{"encoder_arch": "vit", "model": "masked image model", "dataset": "aerial photos of the United States (SatlasPretrain)", "train_examples": 203450, "image_size": 24, "crop_scale_min": 0.7, "horizontal_flip": true, "method": "mae", "mask_ratio": 0.75, "loss": "mse", "encoder_norm": "layernorm", "encoder_norm_position": "pre", "encoder_activation": "star_relu", "encoder_mlp_ratio": 4, "encoder_head_dim": 64, "encoder_fused_qkv": true, "encoder_bias": "all", "encoder_qk_norm": true, "encoder_layer_scale_init": 0.1, "encoder_parallel_block": false, "encoder_inner_norm": false, "encoder_patch_size": [4, 4], "encoder_layers": 12, "encoder_width": 384, "encoder_positions": "learned", "decoder_width": 192, "norm_pix_loss": false, "decoder_layers": 2, "init": "torch_default", "residual_init": "scaled_by_depth", "optimizer": "muon", "muon_scale": "match_rms_adamw", "lr": 0.0044, "momentum": 0.85, "nesterov": true, "orthogonalizer": "newton_schulz_5", "adamw_lr_other_params": 0.0029, "grad_clip": 3.0, "steps": 12900, "batch_size": 384, "epochs": 24.3, "lr_schedule": "cosine", "final_lr_fraction": 0.1, "warmup_steps": 640, "weight_decay": 0.1, "adamw_weight_decay_other_params": 0.01}
Rows from block 10 of the encoder, named by matrix and row number. Rows with one number belong to one neuron. Each number is 500 + 50 x the weight over its row's rms, rounded and kept within 0 to 999. All counts start at 0. Numbers have three digits each. After the name is the row's rms in percent of the matrix's.
# fc1: MLP up (encoder.blocks.10.mlp.fc1.weight, 1536x384), inputs 64-127
# fc2: MLP down (encoder.blocks.10.mlp.fc2.weight, 384x1536, transposed), outputs 64-127
fc1.248 107:573451520579508477492496437543516487511407485537546532482537408454518595407462540450457593486447470525531538485483421453494431502436484474441539572574623473486467489546518511493402425437505452
fc2.248 124:609448494451497492531506467523485592539497480529542527550492572475555464510475492491484553528518349659484503538412548489579504534431431461563495512452504599557479433522480576530551359470491491
fc1.249 013:461431515511522502578524457457535507466503528435400478341419520563498461494423415547518485485399525426438557457539487513486506453575439539453448484419398479503504565563551522526574431450493431
fc2.249 016:494464492451538428492478438489486500541555446564509459427572521492494500378538470464477508552544522484416496578593527482516484557449504442463469473414646565539531498520463538497511435505561471
fc1.250 113:460603464505498493434550543513419454541480639534515423454456531486459492540466440620593517477407542467565539506547554564541499475453480465543494496422507471457563506483589578582495435476460483
fc2.250 105:513453425461486446544469472546479449442449509535510522521606423474476510570514510493483501521556515512503468527506531453471529504456506511425532534441516434514528516518483526494452514421442509
fc1.251 024:416485542561436605530440500579540444611540530499484512515583485530533493527493482540439497458551493450507429427549436450449521565420532490420555566464449498430408462494554579531529437534510483
fc2.251 028:500514484423556459503522414504466507455417435610515503502457408488433534442576445500345525475511458546444501479571439487434527597512465505584554482531566482578521474493553520478459453440511519
fc1.252 023:432552576491555451588442432477496499428496528519521532508480557434423499541492430566559507492558508512483432540522445496580434523442548492473540547463505454562502505454532462513482493513627486
fc2.252 023:526539510389485475518444528555489553529545444430530437530503487455557511520502464422538596486474440458506505478505510468454473498449449493499569388484510505586550507444503521497540472495435551
fc1.253 024:519495531566407506421500488461555507574478503493539437537479463576493424459435473575597511443511573516478474490470467468564519437434453535570534456546485517441520417465475463425454501548531472
fc2.253 028:464439466467458486456440546446460434363514527505620428466502502479526508444445531500493426431533401530475507488537542450519516461612470510536565425553565579502505514495528497499579502523484480
fc1.254 163:480522528560485476634478545580453479548632533379431510492420532414469427512466471395558446469455496496515388536614572501560580474473552525536525476509517492405589447504496483565456504442461457
fc2.254 126:493569432567544476498373548475475503444516527486578480489524489492540467522524500527557526402474481563580468560488511488547490395472587543522504467439540480449449483513522530485518512461435547
fc1.255 181:478520443504496552357570510572594536456495480532528484529541543529564515503503460475529512469458543536535510584514527510488486529462521411394477496535473495493488538541536575515534456569555470
fc2.255 142:545495500484488506483520486466534498519521540488440510499536537525430477525520491512436471541481479434518463454511529485499504478543513445526501468457446445499487507497507490465489437518608471
fc1.256 019:534440447466509406468482457516471522548403483462493552546474535423584546430525464562571448519451470514445527591471566495480592555500430488492469434431495484472441555565550554454501555420586503
fc2.256 026:504462487502428587504492415501482560559488526582515538506506583502603438520375523470569565520525486473449471495515400552543498487481587497562513580537497537479471475473373393437394473572524490
fc1.257 097:552401488563505563465455521527510426443473587520524469460505523549491469406582513496426534504453501508468477534513461539554465485490530438537567469593456564516476437485506512542572478479471451
fc2.257 077:459464548450496434519458594550518490504518587445511518560585470487478487492483569478465489533539473465474464466476533494619476460512467448456491573508445445409595538543493434493479510469611462
fc1.258 146:402420520529471441597512437565407557460482495492482472511536497533484475454457385506491441574459583505546476427508528463463544511524489547544514502472628508458505586441547547475465504574445568
fc2.258 149:429500440504509488503599491502523499513433496486552517444450530444456479528487532481475532560491508499511512476500518554549503509474499603510529571497520534486516509515450465464523561458412525
fc1.259 111:426586474500569524453518519531491481606499544385456528524540555471461481475522519532666431511481525459536459487330488617540537587462445578585531518577579493522516514490426546495558485497504452
fc2.259 132:524540570480556560542514468520462494502466469488447476476503526492462464483456478540661533466493473502421543593410514537463489428454494529512510524567410484499469524527493493580391487562476457
fc1.260 064:570477465455478432539521540438535460602456488552513616494440446432481549612490449477516554525483477514551538527499507494507571444546569519497454482461497459515549489487493491464578460553512476
fc2.260 075:478474505526530406503477479561518475541425472491541465468512437503429546526439467505528514558510592472551527533488523437548476487459522533483486460512546450601501529458515522557535538475464568
fc1.261 034:537503511483480527487462614517448523518504481527436531494636489439478482452444483475520441410457474542468471545450510489455479462443473441494527513466441566508538532531581571540496555581549510
fc2.261 027:423431511478498562533554552499486587559478418575538459525482506522537497570549566522523453461511522534421555513509468413503547533579551544473580488453586550489534465530558500559483490464457466
fc1.262 051:473466534516509486499520470514440484466516384523522502519558464480498416399472496443427537523450531525533532455519496548517511502479453544452466514516520423397477516480420480563498502422418519
fc2.262 051:532506485480508605459430579508428404421350525535561506515488475565548538479502446447410525469465478498536486510506461454477591464587579488478542445439419489553527412455487532599567431503466446
fc1.263 041:523473488498481531410486496570472483542457509538591564492494587525510441541563551459409520565367516533505460504493583516529492565576483553500491441452525492486481491471458531391550482482453514
fc2.263 040:441499652422442531546527529507489509411506531582555542523502525511434536458482499527484471494517507475541444493516556544555573536464496479463515469511460521540608508442459498443532480541482488
fc1.264 114:454487514473513485521494433433559517421497436588498510424538411557499536452590515416516561465438554477531494510473495429538458417533504502465521480540506484466520514476518425493467467471546509
fc2.264 126:473548546476503540497525483481423430640357498441503462486525545488481516465499525480485499534548580547501517531474370387464429469499559448571556530462507580571525532475463559477542523475496508
fc1.265 034:540482455449484471576574476557523485360543504433431636542385528445438542493493516468500419557481461553464502491509463516502526573610459520516493508504442475548538454547511527496448571525501516
fc2.265 035:523551453462551484476525491522483528499553472517440477489533600519525518521539496505427517465550470475541467509577518392471507504538403595476486551456626492404479585422479432571552463508426465
fc1.266 025:518550494529472458499581568552539503489564527468458491422551587495541553572473408502440467523421480430495476502453552413474525492548474498480464503508478495498530449462456531480512472552461557
fc2.266 028:490433584545488528468502594423469519592521477574439505428523568546518585496535544480518524470512455581384484549471424555495461490567486548452449471431625389620479486452554521475467414535440504
fc1.267 144:393375480447577520477461524530445492517507488585443543488454473518548573555498512545485423561501576505527519440475540510558530494490537492462490435473453577449558553470527530536477440429501476
fc2.267 162:497512473553462485494590491432481481509426541462520504386493555475496487538431443448375493487473532530433500533516487488606554490514471446482467404531560490513398581519514541468493455535413507
fc1.268 050:463456518499627440552449489476504560532476552462478511448440534568477540571560508646537562471441593499537486537429452490538497533486475488512459455449486625446518524505572503504591513547497530
fc2.268 061:580449475540558433515394474474555554604474477561473442427540490397430483428462516485511483474490443541534578509542488490391465552481565519587506459575473446499634500549467549497513453489501484
fc1.269 035:521566553419497541497573403443496535437456516476402578440437435510549562548557489487442478558452552533529506478408523522494482551479613501530484531443427439458593565449468474454534435451528523
fc2.269 041:526507550505462503528499594495471581431508486389549534421401594539552577539437467473448484471471554554528488469592483465467551505422381489546513510441506510575464498471459496520508441529419508
fc1.270 083:525417494459557539522444551542538452583373480417488459469474617499465478443535457493430436490431522489475555536441494481473488540515535556518502493525560558483501524636467542545560508524458490
fc2.270 108:523492563499482419447460530493524499449530484530494506701614505419484539479449516533436488429503478551448474492477432473570490460455490476512464547565521508438510517538493551461438419492489376
fc1.271 157:546446487432488505552529402492600505467504496403580441436489489492502483478549484422602407471526425517602592552552474603463475437557469494464510459522493466480513457504475600442415528520422486
fc2.271 153:537550571485558473495529507512457482465433524456546517426514518470481471522593473586474492532501486508517452517501503584486488572557567480453465499502478513518505479490532500471488536494484511
fc1.272 102:452472470597563496504443594465538477577518579548394432506530493508495472503473443497484454497528563509586478566458492513528548488559522549442545564440481484551445555407524393460547464381542545
fc2.272 136:491527509520480549460494550392473593621496483511550494501496543519451545500494435508527478516468490485495532549480581480475531557568421432477524467523503526465322547530509499531450429397517474
fc1.273 046:488541480445549500627557562510522465411512481495548599495567547460596619456478516460541506507409533464495559549474437442488564510437462488544507484474491448515518478507503585558644414465609521
fc2.273 061:513489517631462470535621434526512609519413427525493484568501478485502521464558572529514563513503498484507525481557489532441474462410520502529440528602519513557450474510630557494447680526521494
fc1.274 044:520369492449518432547492520347524515583421455431431475539538604490490526448563498478484571467514492449578494544460469582489450481472468562432495489525543482509535405491495481487489432423505523
fc2.274 049:531580546552556565450580577412432492492453552513454529489508551534457537591504492483540437516485554440460534555522528525508495599587521637439515532487556520575471553556516431461495514516428500
fc1.275 111:487417455462449449501468516558466559574528527543478462385463487585487571469534526506531470475462494521532630461587465534482522584468483508435518536536465579478494530475512434495467480539461495
fc2.275 080:457543495477478500586534452484525511526453464462511505479602468517484506462443566485501494488515462499492486522538483514508476541459486482510522602448494405496572503479597484524525529521702524
fc1.276 019:355465464513504541544583504608449464491587624542488493526514435506502464533586493474490481550530491481505562452431502534510427489431496485449483552475450455466523548472565474449531502448528418
fc2.276 022:519437423467524474552451552468492629532447482577485513415586539444538547479492613601500499480551576481534506490481525511439493569501592443523500569503457518591438509439437544535442414589483494
fc1.277 031:419378524453539577510524470519529527499530575474507447433476501598488498455498530526562499531443541539478526500430373457526394519509481568438474533540436548474510493532474528502598416499380505
fc2.277 042:554515466489424469546512426483520502491461481484442448477568543498519493437509553490528578461472556500435452590566450591476549593510565479558513416444435573487570452445533487450520478496579583
fc1.278 025:485433455399514447526474522471439384453628456549471435439460515412533482431500535457409478516443543582504565434564527584503503539556534548462562455444492489547519641515559506460569486470501549
fc2.278 022:475529541607526542503529508501441523544525430534443499525511480454483458441581504538592463553534469514478507496482475515510459468453448503501490538488486554530386502464454497507557515532483546
fc1.279 025:458470457501475575455479502437513495575494427571558424485478434421485504469392530366509571504527466545477534490517551548470523485460560508457480447513559456513536501457514510508479469409530440
fc2.279 029:407512452393613426495484484591519515536499455486484508487525529509513445427562544496592533416496522531451444523455552516490504514536538518492365513370501517428496448531484544456498521417444491
fc1.280 108:525402421517514374554476574458571582420498526518511481503481476568593509452392495531419565595387569556479539455550533501498552467482527527406524440465528474508480499506479521514544505357544491
fc2.280 127:501498480480542442512538473544530442540535432501527492576510483474500533631526532449447488512500494549378518552607570385497466523521488430661524522518535536424509536427477525566545486414658558
fc1.281 157:445483585560484509470523568455576497473402476455481434497531498475544426482531422573530525480481526506604508499573516475486448493456557526485450520586409478500640459515601521572502474457580437
fc2.281 132:469472539452476506493459527520547533474503469486481497473562495526517465502569461529505517504495502504516496505456477512436455474495547495508525484461501552486478483500471500477487550527642479
fc1.282 071:593512435502505600538416477479449499471489505454534535411509445459619503454563492464539520529516444569474497456454432454557532480483550486525472508487497533479595468463421519490524566493487531
fc2.282 081:459490497417502443388527546517476534532557459468541477466524521475523457540536562483446558495489586558535584479459491504462543446365521520554478620523470487430477541502525516418475578461511507
fc1.283 203:433399523462524535545500513482589489568591543587554490508482551488564460450459445563515454435553540541503536516512549540488460453440520509435563547533356532541547554436541546457512570516439530
fc2.283 192:452476556541513555480506442512569490505478510488552489466441545497506479469413525511498465480521486417533536505487476568609437558480516434476579588440504517548489451468533493502421493501530543
fc1.284 021:454566454543423359519536539467438564528467485404554516429494503519443382483543475522606483508516525558585469526505541437465482491415480478449540442516472518493500385548528511464471482468480461
fc2.284 023:578500498521401589397453453495521478548483527623456493512436473469379518445464461500544517502488446502418447509478447556448457543486418523460545497446541548572482521444577476479462449516533491
fc1.285 087:481551425458540508529488465537496470499564460415514396520528455530552468481421528510511459439589516556571505571522511461506505459543494509452546519617508434458479594458551571485644506498486402
fc2.285 089:569470557494468507428493513519491482525468543448477473569459480472486442481469515524448577489493469398467549465471476402544521473574475469503541557529481499445562430510496425464397448571560546
fc1.286 244:524534566603511496554465570493521449480493522423454372436526470477455459410455508490548536439377501517480479432589466518491518462614570633535531506486487504524512469482534522464464526496479475
fc2.286 211:486474521506544472469532495499481518496532473497459493503491500538536479462501529476493528487490511487536508506529502482446515543464531513491522567479505490491542510514456532486508496504674493
fc1.287 021:471386508433519498543470415567435501508575491422445490572525489562494474578513493519555555538542528547466449459522570508536507457452493619482479471527533447489574480522597561523519477469550503
fc2.287 017:539514559615524587500598544434489518503418455515550546514456566507467479510563483540441550545496475416445434440505508476475518566489510547458506623490596528505440511487511501489556484580385471
fc1.288 065:533519475577524611446450475455456460482498520486502490424453443460589513506497416444597434430466391457455521562481476482500467419506508442478478524480576437508510409465572496502574460465577571
fc2.288 066:501500425563625439459454478477475463519467468524439399508505491562471399521454546484544566514557430493560431542512507430486575485479514521590592561584524444459552406614421518576501503436446630
fc1.289 136:485505400448511494503480444381475436519511566580497557472513562583564474556576467451520589446458537417479540569513498563535534504488493367502590544586555503546547520544567488447689512399392540
fc2.289 102:579483566524523556504478422496491591537470485504520474536471474523497465500534549478515529482554420532462488535495571509571461434524437418485516577484562520580407522568593492607551526532512503
fc1.290 104:484538400438510492552483501535483535444566476407544465486505552563575546489582457470448406521591490520500524407565521500504447558493509525451548445428511510497531439475479480546428506499560471
fc2.290 114:523528572447500460566471500517446472477514455506480473529440532520506582577545513483483404539493499451478511424484523500613510497535495492602485599499502455530362446465495505518462436527584588
fc1.291 246:461546530502525501524462348500504476467556495504480596425433527522496548555541505491502530439460478415506549482535533595477541446436520580563579485569501417459489469531475521519458602464500444
fc2.291 215:476508491527521518478501524475463427529625542502538509456472474498461474498491462527564476509488554476495491558464483486426508505464484540481528434501598549460528530461536500495523502487471480
fc1.292 266:435638511474479521471515583550576485576471419427495544510512491556513506522494538467495488434526542476532430540472573478498498483458472502477470527533464473450501466487556565525551438492471500
fc2.292 225:512468544382500481529488517488457447578560477532468509458533486537465457502487495511416457502528521587525504475508501467514544547557463518492531479484415563539447516503493481469461443475462482
fc1.293 133:480456510540484544552414405476453436399490520438499486509440539521524459516494504491670512487423552518620578459484514630516480530477511459446492462478523480413551549520588488554664483442598568
fc2.293 131:545377512455430560545535526513427573632537462539457502556500500509463467501377507510518495514525562425551529561520560458545511520518513521488464504412473495533414540550533484510458501513491502
fc1.294 030:514489538411486516496517504535530557370573544518463486462506515543368469609503554408429557477532536444409536551479538467506373483566444548538414588412537510476456482490446588492399479548475460
fc2.294 033:500459483450495468468532491417473460523471536488515460512517409561519491419633471498488486489500556512515477625548505463496486474406542525475453491494562436550540518477486457523407456515438487
fc1.295 125:467415450552424564540572474490549461463476513525415522503442495431486511438514487476529504481424561535485535523588472459511576456560525495504547524531423484514566553534451566514464424590479560
fc2.295 134:578456551395451477435547468520526464485547503472460518499497518407474538512603563529451384549513459444586520445533478536578450449485398596467577519428519519535509485505437433436500475474489410
fc1.296 059:424498542513527495532520512480479535477541541402560466481450521504547488519540458532519542456498572460560479561476537532456500476529444504518454483572533499438511511498564383427494477415539558
fc2.296 064:565504409490579401521457480604504470591601603523474494596529559540525528498462596419519538528501575562476515415547515491437498541408498422630439502505519562396420468506515435528504464449443521
fc1.297 059:531461448371438480629460460499514524432489559514537453464601392487610575537492469417553544574486452496620488413479496406486492466495553491510548490471596456544463463511516434436477571454591531
fc2.297 067:481494602427522507528453555511508454514526541468546485511492505511472510493448603502553507391462531434466567500505519512554483471496622540534551489389479466478445515491424487512488649528549559
fc1.298 112:504497529582528601554482520580506464530586517543460423389477424569521651577611471443558473490390408501560483570396465530489538606426498548471547502581472509550562469498528586513456529555549389
fc2.298 150:502465505538472434423424539491486522433357476539490502494507471551452483484462432478446502549492466531577492515481563507468486466550507520515525552524529584466561561622477546495523548515417518
fc1.299 039:552496482438453531435517502560554523585509473458501502496471502529474485494473514458576470603535535510484377443520465499534507535516506588541520469437480429527440457520534454588506488491447590
fc2.299 045:517477519479544498507441493528499477466595561488530492424583562441392498491458491521465554468545518524502527578494477540546510473449425487470506470522491467646516548481497447609495421432379387
fc1.300 123:557435464547427641513553480515466511485419519472498441378452568517538524527470450531510428552509515497500534471494530507496496544446500514508469528396478573493524507453579595490523520481545477
fc2.300 146:451525495423534564499542489487488522494445584502494531478552442508547503547486442458546484532503436526514532502538503480478538493584492472460484505423530452495495449428432461464475508512519477
fc1.301 026:503457492590614440588461481541445483498468539524579590491529497583503543476466568535498380459483411445577477551417520511557468457467631563507619503515508555473490472426544492563529412480494450
fc2.301 032:460547593523566430601475501557411526566486470449490530511485481486513508444540470401518494567522519542485427623476449553374447508517462478512521510439462490545573445511459601420452515598523517
fc1.302 049:553437523532494497536543512487426515561541518536453480404510476544416471482448499548456516517522502512548492521528524591542452490454461471463522516527503507370527546529526479410517486532541551
fc2.302 054:480466446549462501481524554550488607406457418520581469444495493503528600564464504411498544469503461529588501449485552585480488493615472529544469497475537431513596488559477553559488508495469460
fc1.303 053:513474457537532444534614593452492452543535465484509516459551426544444560544543510474512458506506521549526483520455533460469450524477519487509505547416525548410475547532576495487578379414569591
fc2.303 059:572530524551524570559469453599522422529457406578494508502445534496502422538492490470532482536458479505516476503509596547550518466462496561430473535455402482512510510560609530553492482575453536
fc1.304 152:513549530524469483511493414605514514516471555475553500426570479514489443433562515476576503474457423496505532487506471463532477481515490456504518492645499468360532552580433511434470406469534524
fc2.304 174:523491478552514547465478476499475479582574489475522547522502491530445481493422532442539464481453520496482511572482488475465533431506443544562468529499485359524427513477567469498361434511461514
fc1.305 025:428561495587475481496515487515414514556523530484495428435455539529502404521472546396549472565444467535454516443538431408548502509529466526534510519637522534428499537505569489602506556499540554
fc2.305 028:544478460417504505499525568538507416451507532547446518434426466478641475459453376437501503553483506546557554484495558480402546508479481445557470519420563499505432453429484500461519461508489444
fc1.306 029:511558518405423584554509495433515460524570575503492461545520489458608439492486526519560515551437474448419491430466454504460554491460451419466549476488501451495499558536487495501593436534581536
fc2.306 029:539462468569522513464541485539527477470543523476502499467434422504497558461554481450475497434568547525593498505460450501485519514545438510442579438532501576526596515492491468539455487492480524
fc1.307 060:518480520460444500528473508374526467551496550452434471466586464555516562536486583459574534540458478433492355418470478529561568480572499601540514489509518587413524531500515473630498444489487562
fc2.307 071:417451457505529568637433526534443525450475440434438487462590510465555447515474430509513556545500435470631541553434487503494508618516580453592458487460488538445504476517512445505445462498485443
fc1.308 029:533429552507501391507546468494501505471601360489480561549408520482526391559485522480442469543474501563477488487466394511510501538542536561482525510494540391479489492537383549493461483431516506
fc2.308 030:520510472526567601459430578602427460483557552551573480437582509454524467424437535525525464473483555589503525514477474484495517532401511423395553578453524476436496471522464358510448517472516541
fc1.309 134:390457442542474430576536536472497491604492449572460464404534541515456486519533397521460518521451461473471512549521486490592522470516405521469526531488608445525558535443429423524544519492454498
fc2.309 144:533501500408479522521482471526482467467471519472433517522461508541437529536431532485464513498499487469517508524505468441501494456497579503457505476533549493402506459505477569539543532534431474
fc1.310 065:444499581494454537562507551457525417469529502482548464615533504505524522534458503470562494504523531535594490527544539402458498471468525444431576507583520497495557455536516529447541447462546385
fc2.310 062:392556502479525484486507449408440510492452514518480484526426454458558466470492507482569592452481503526468436500527448419596560513488455510529510597486472528548415484520567451489536514484478533
fc1.311 056:501447523519468454552457478508407505519553575514587564556489477469436460530473485582536483433427493492541497563377501517468541460592490577523512544460429476490525561506521480505571465461491523
fc2.311 072:528527564493544500436413451496524591602401528490577559440513519510504556479552480477551430566418496567511581596511471581573501553549549534503391511432497577449462498511472513509500539556505509
fc1.312 057:466551545467534552533470483459568436510560579561556474476555443505523435461553441549502517547390447496508585540380416399510453463541504575638481550516488509478455465498452564477539501395458561
fc2.312 064:520493547486534422577486564429471455486496465484503469388510535412560502686494599481432464491524530481504484491541491439501430487524535476522488535530539499454554532472473494546556564447498503
fc1.313 027:522550444450531536437505485529565445483599453518489558490417537502480495474548586450565442509429404530458485481487494517534429417521465475596499529571449498565452514494532458452492571572469543
fc2.313 029:596522495501422503565502466501401437480458533516542518489441481560491504510532503513523536377472550535574526509398487417483484568485500440466514447435544553556546465578458455447545484599503501
fc1.314 025:524369512478513494526501518454524446533542553615443527464405462491525542488498460486548588526391580551566415477482497522512571459445559533511525483511546476510387454400483416502491521482391512
fc2.314 029:475511478557544507506424566455505438496518400505417427423470557455508484582559490491545427547531422555467505435515554546400522617497488393547595496553559465555565575420447591490478522524535476
fc1.315 067:539414462479544528497505501562380510518524504450426537399423550443490417495514415483435482471488426538466567573516550457539486507507554510525512486533502479467552591461459625484400546476441478
fc2.315 064:464591588527534553497510519484495525378508553539481470450495467458437554569539470488462503553486537449549523505497520454551500554530521544595581462521462475535430459489522501532352604462491555
fc1.316 096:453471546496470562491486510528527519523512554385454462510555550498522595495578631569467522449407472542537473481561395523533518461566490381494455490487422465434539532460500444474528499463484634
fc2.316 119:489467560505528515458610377550531501489591488425411470494545543529526508598506456539501497539464393462536426505427427526579457514551533592553489556534449532445641465509523540514547469523504528
fc1.317 038:577453511569568558560490465426523408514548490497477450456519576514466491416464535560554527503471488467462530571495502523516447527551545564553556531458470476470446352535525516488421526468397438
fc2.317 047:488550550528559488625466499518490401536413542522512430486484552463549476516551362449420491481507523482533546503447509491443510504542394461507565494403473469551466532572461533436417479597499474
fc1.318 289:522516513543506447568516532599511445576528561529482612476503495549526450418497463498516458461530474471470531435510434519518495452461492515353556500481613481564539550482539550506510475496437474
fc2.318 253:651526458518534494523518472473504500543495460467499536441464555503477542488521513476532511466506499443532540521509511473482517508535538531522529505305469580513522522509542574540506461514374548
fc1.319 024:438485479504545558583530478543467491388502475511467482487480489531480457501524516569587428447418510591518483530490459488530486558530512489603521459477504509537457403480551486457454651376457442
fc2.319 027:429493484438461482511527452613426501537497496441530514532578497532469493491540518468519496550466539461497471539586496476422489469419491589625559581548490472495489541527533547589485513542546510
fc1.320 229:441424523533496512556461530508531511471619563555452478453549460558557488472534433400474516456433465588459446413508497465524461462494486482462475531512494485551590469561477527440526453484488589
fc2.320 189:477481500519512489484521498511510487488489507488471503493498531436469518523478508473502499484493523502521449496496534494491489505538439488515443574570553556514494536504506527476484492497329533
fc1.321 064:574589506472469421546522472533400541594525507477419551466477557462556514468455457573470482542457550584386471564486539523446430390527510480422595515502479495562525480420481505518497526540464494
fc2.321 071:450495527573489376445522557414464426453511490547449484417452441506577572480510498496477473511451408584402625469571503522471539387426450491460563554462528602547488522492489539459424457469479471
fc1.322 035:477505526544535592497526466504496389462495464552560473512480484515436531513464529514468536548473547470414571572482500537503555463486522453420512477410559522364487547553456505450501428501466449
fc2.322 042:470435425449520467506530436565500517505567520544533521548431436458530425499557513543540484480504501513466489499397454513547432565552542535481483551455526504438502536562477464485555461536616491
fc1.323 177:393487541488483472563533401615473578501545466535524479475485502399459556379584468456563523446524568586500469479628439563497516475478563528439468445479449498550535563461551469465485433498384513
fc2.323 193:534475465518508482524421550534487326538586473560489523533472476502468517517562525541454529535532515561585445481501490486502535486570519436489555511476525540538521580501487506487531475525716518
fc1.324 081:510544577553517540466533445492454546567460458480604521503607513515504469417575484503507503519509486439432531486465525540551565491400416515458490553585582534509475440544548538527490429487538432
fc2.324 090:471460510496573495470498455457493497546523498477417466566505463455547491492576488539471466537522504457521536532484499382293516447529524462506593479487471457500386521561568488536379538417421512
fc1.325 030:456511419653473513563528444482576513519409476544413551500494457534504448419522498488522411468436540490527538533494487485491549471511504480515568470513572554434582540445540402474493500428500501
fc2.325 037:526470581450455396508480419576459532444478503464559486534462399500477576630634552523461528619509426522496467459517505461473527419450466570535450491558504562587533498449523495533512573497496474
fc1.326 095:433469596607554432488406520479438495434455429518552515483537570467477457449477502412539458468465538534568530423502537475493482563555472553504514535585504494373495497504533532517527439522560466
fc2.326 129:445496599575488533486427454499471384549380498516442504578515478494511532453441586585504491543502518428444482485412564517545485441512454599533475493422518452591537555495475470489507515583532500
fc1.327 107:538557523441507457501500436503484659532527564507510476433409519558485497521504488466437523453509477553407499494383480551523526450457532580516549511607531526391454469507542424490584489444492504
fc2.327 121:507493513532464444525474460524487530476494520459359492543537484538557516511458543517505544466522526546507513442440500484603500540457522506477421471380550501516525495515519444520509521551445457
fc1.328 066:394425561514568566583439388582476539515517485386535411546528428571399475547479492427580544433531452517451462468418607516518484494553529469496500477532456559554517563527585545550492526538547454
fc2.328 071:479359488397484456462432417387530575438678416512467459505534478500468400507569587557506441579453467514566435463613579488439447449515575523441559425558590498505533462463529529468459545501461467
fc1.329 298:508525541528438523589437471520451530475522545446558498577476464517522456476409417484577464531414549553462498498536538522482467567458509548394520487484511389372491588552482560526467474411570440
fc2.329 246:456540523461532461514477515479483557495538503498490476497528493566490505548492472483471468527527511552454588558524474544461473567458527539539440490559385471480544536535512532538520488565746525
fc1.330 087:496485507502498509379545452437495493535569402463510470416458445583541469581488494434558506456558432506440479506549515491544487492513472440600483554500483510434480425547539572469532513504481475
fc2.330 108:530538476455633421582546578542545455415477502567517471500496517556482600452557550524543545499476463515548500451502523568512470521480483449505469522520473573431525509495543550502496516533535545
fc1.331 106:426469467524499493475538484603515499355414525463501393455551576512508547509512478502645434456492541569494437458478485420442473505517570536553518478600497498482519519465468539489549544463536442
fc2.331 131:447577566517512574440512474528501475558513530531625485568492412506532513570591421476471529588506546538485433547523550421540455498480464428510542472496516376521498536537539517472569442461525481
fc1.332 028:501472504494445523398487456536507516570500547533462512401481452419508595502449545516523536459472524564495458437512578586504524499515574500486542443467523511484472497563464514535553513590601461
fc2.332 034:448461441510522489503464475504428562486412527565463571436454385518456489553564499498507464522474431404557536533526469386459514562501475497501522643588471485424528457511486473565506465402516531
fc1.333 043:551531467419533606476490432461563530525480428471520535459487566517525460501536473446493455453503359486444509529385506525495566513535525532522562524468571555547528499443558441422510548474469561
fc2.333 057:395418509522468501486531587537425484515584419524499422564478497479489486553653550520503532468464464477686549522497498442413468591485472541493529538599492517495502536506445508422446572502461495
fc1.334 158:399513576553530465510530522559556508521534565494549517500482471495429426476562449414490476454408612553605468461479570540455473413448446479403489448511575526461502457471560476476581421496504516
fc2.334 183:478571437474488491508461468465534518529419520424539485457525510478541486531462487458469486538467478538517466449503528542548457431484527526480512505425500505524470450429566542512496503514616516
fc1.335 184:426422499485511541601451477533471464568633490473455434524453509469419491509532563461546499485407603533497530539489488517540440457530518480485490479587453560402557425456440460517611514551426559
fc2.335 190:541481508492499465488488453499510465573487500501478490515496519540520499577390501466469479493517481555470486506518482508434538500474513513476483505529664552520546546527526523561476498523000517
fc1.336 022:535491445448545513503522496563549487454469520516514567457563559485467441508510532414446435587478489602416458538517517551515495399598544468456509438596557568542538481548432482591440490559487518
fc2.336 025:397479557482520586483500523444466554489483411490451447518445498483423511541420478509568512482463454524442514485561427530497411578487505465524515503483457613460477505480455457471416489469456487
fc1.337 156:491512520465515468520477498557473424350524540440513514557565528465604538446487485447481496511527524494618486462614545538538457426432506491506484475512497404546457510506471582490456473481518465
fc2.337 161:518438470567483390525513423528442455553566548537403528473515458479490478456621498508449536540477521475489476475513478457469473451418487525522454501522414529509567503505523468471572467449515469
fc1.338 029:448455512538467543521497452469457507551449527438506566541447631476445527502471492567532521482434536517548523503547492459492503477438593500533507407503545445465464465497456495539537513399573485
fc2.338 037:523521451585479543583481469525523437549400407584519601509532410537407533556560455491451588466510459470586451463541534528544533453449515498435422484554503527468553480501534528502575500491400469
fc1.339 064:413494539551457456600635514530437519507465565620470476433507496482572548468433458519516488512516490567513557532482463537492529417548518454472497484482543564484416471379520512511444517526518488
fc2.339 078:566485537493534430456462482451541430512567561494512486545499461517494515476403460529594498535427460511523530519515490496468474495447552549524457466528517534490556510558547517476486431488421501
fc1.340 197:494504391578478416504567304502608469526460539465481472462437507488569574518509496436526524495426520467465516511419491496474524517495524502430533485531611512446500507495484457478516442628534555
fc2.340 209:493476491540457447502522453502498491420526470469572506530495629504462502504488492511514478509460508461528503491517492452492514495470504506545467547443459403490528543519547520520594538525512481
fc1.341 130:405524503497504549556477513601505430460462509566461550565612471559503502381558472478458555588524511475523516554432495510522469477555504480474473472496415537581526548422470509544549513507558457
fc2.341 096:464518503569485508473479511542495513485531425525549478486484502462511469482577542521494491474517480361533461521516491507380444478497467432459478556483430480500517470481526476487465471504590520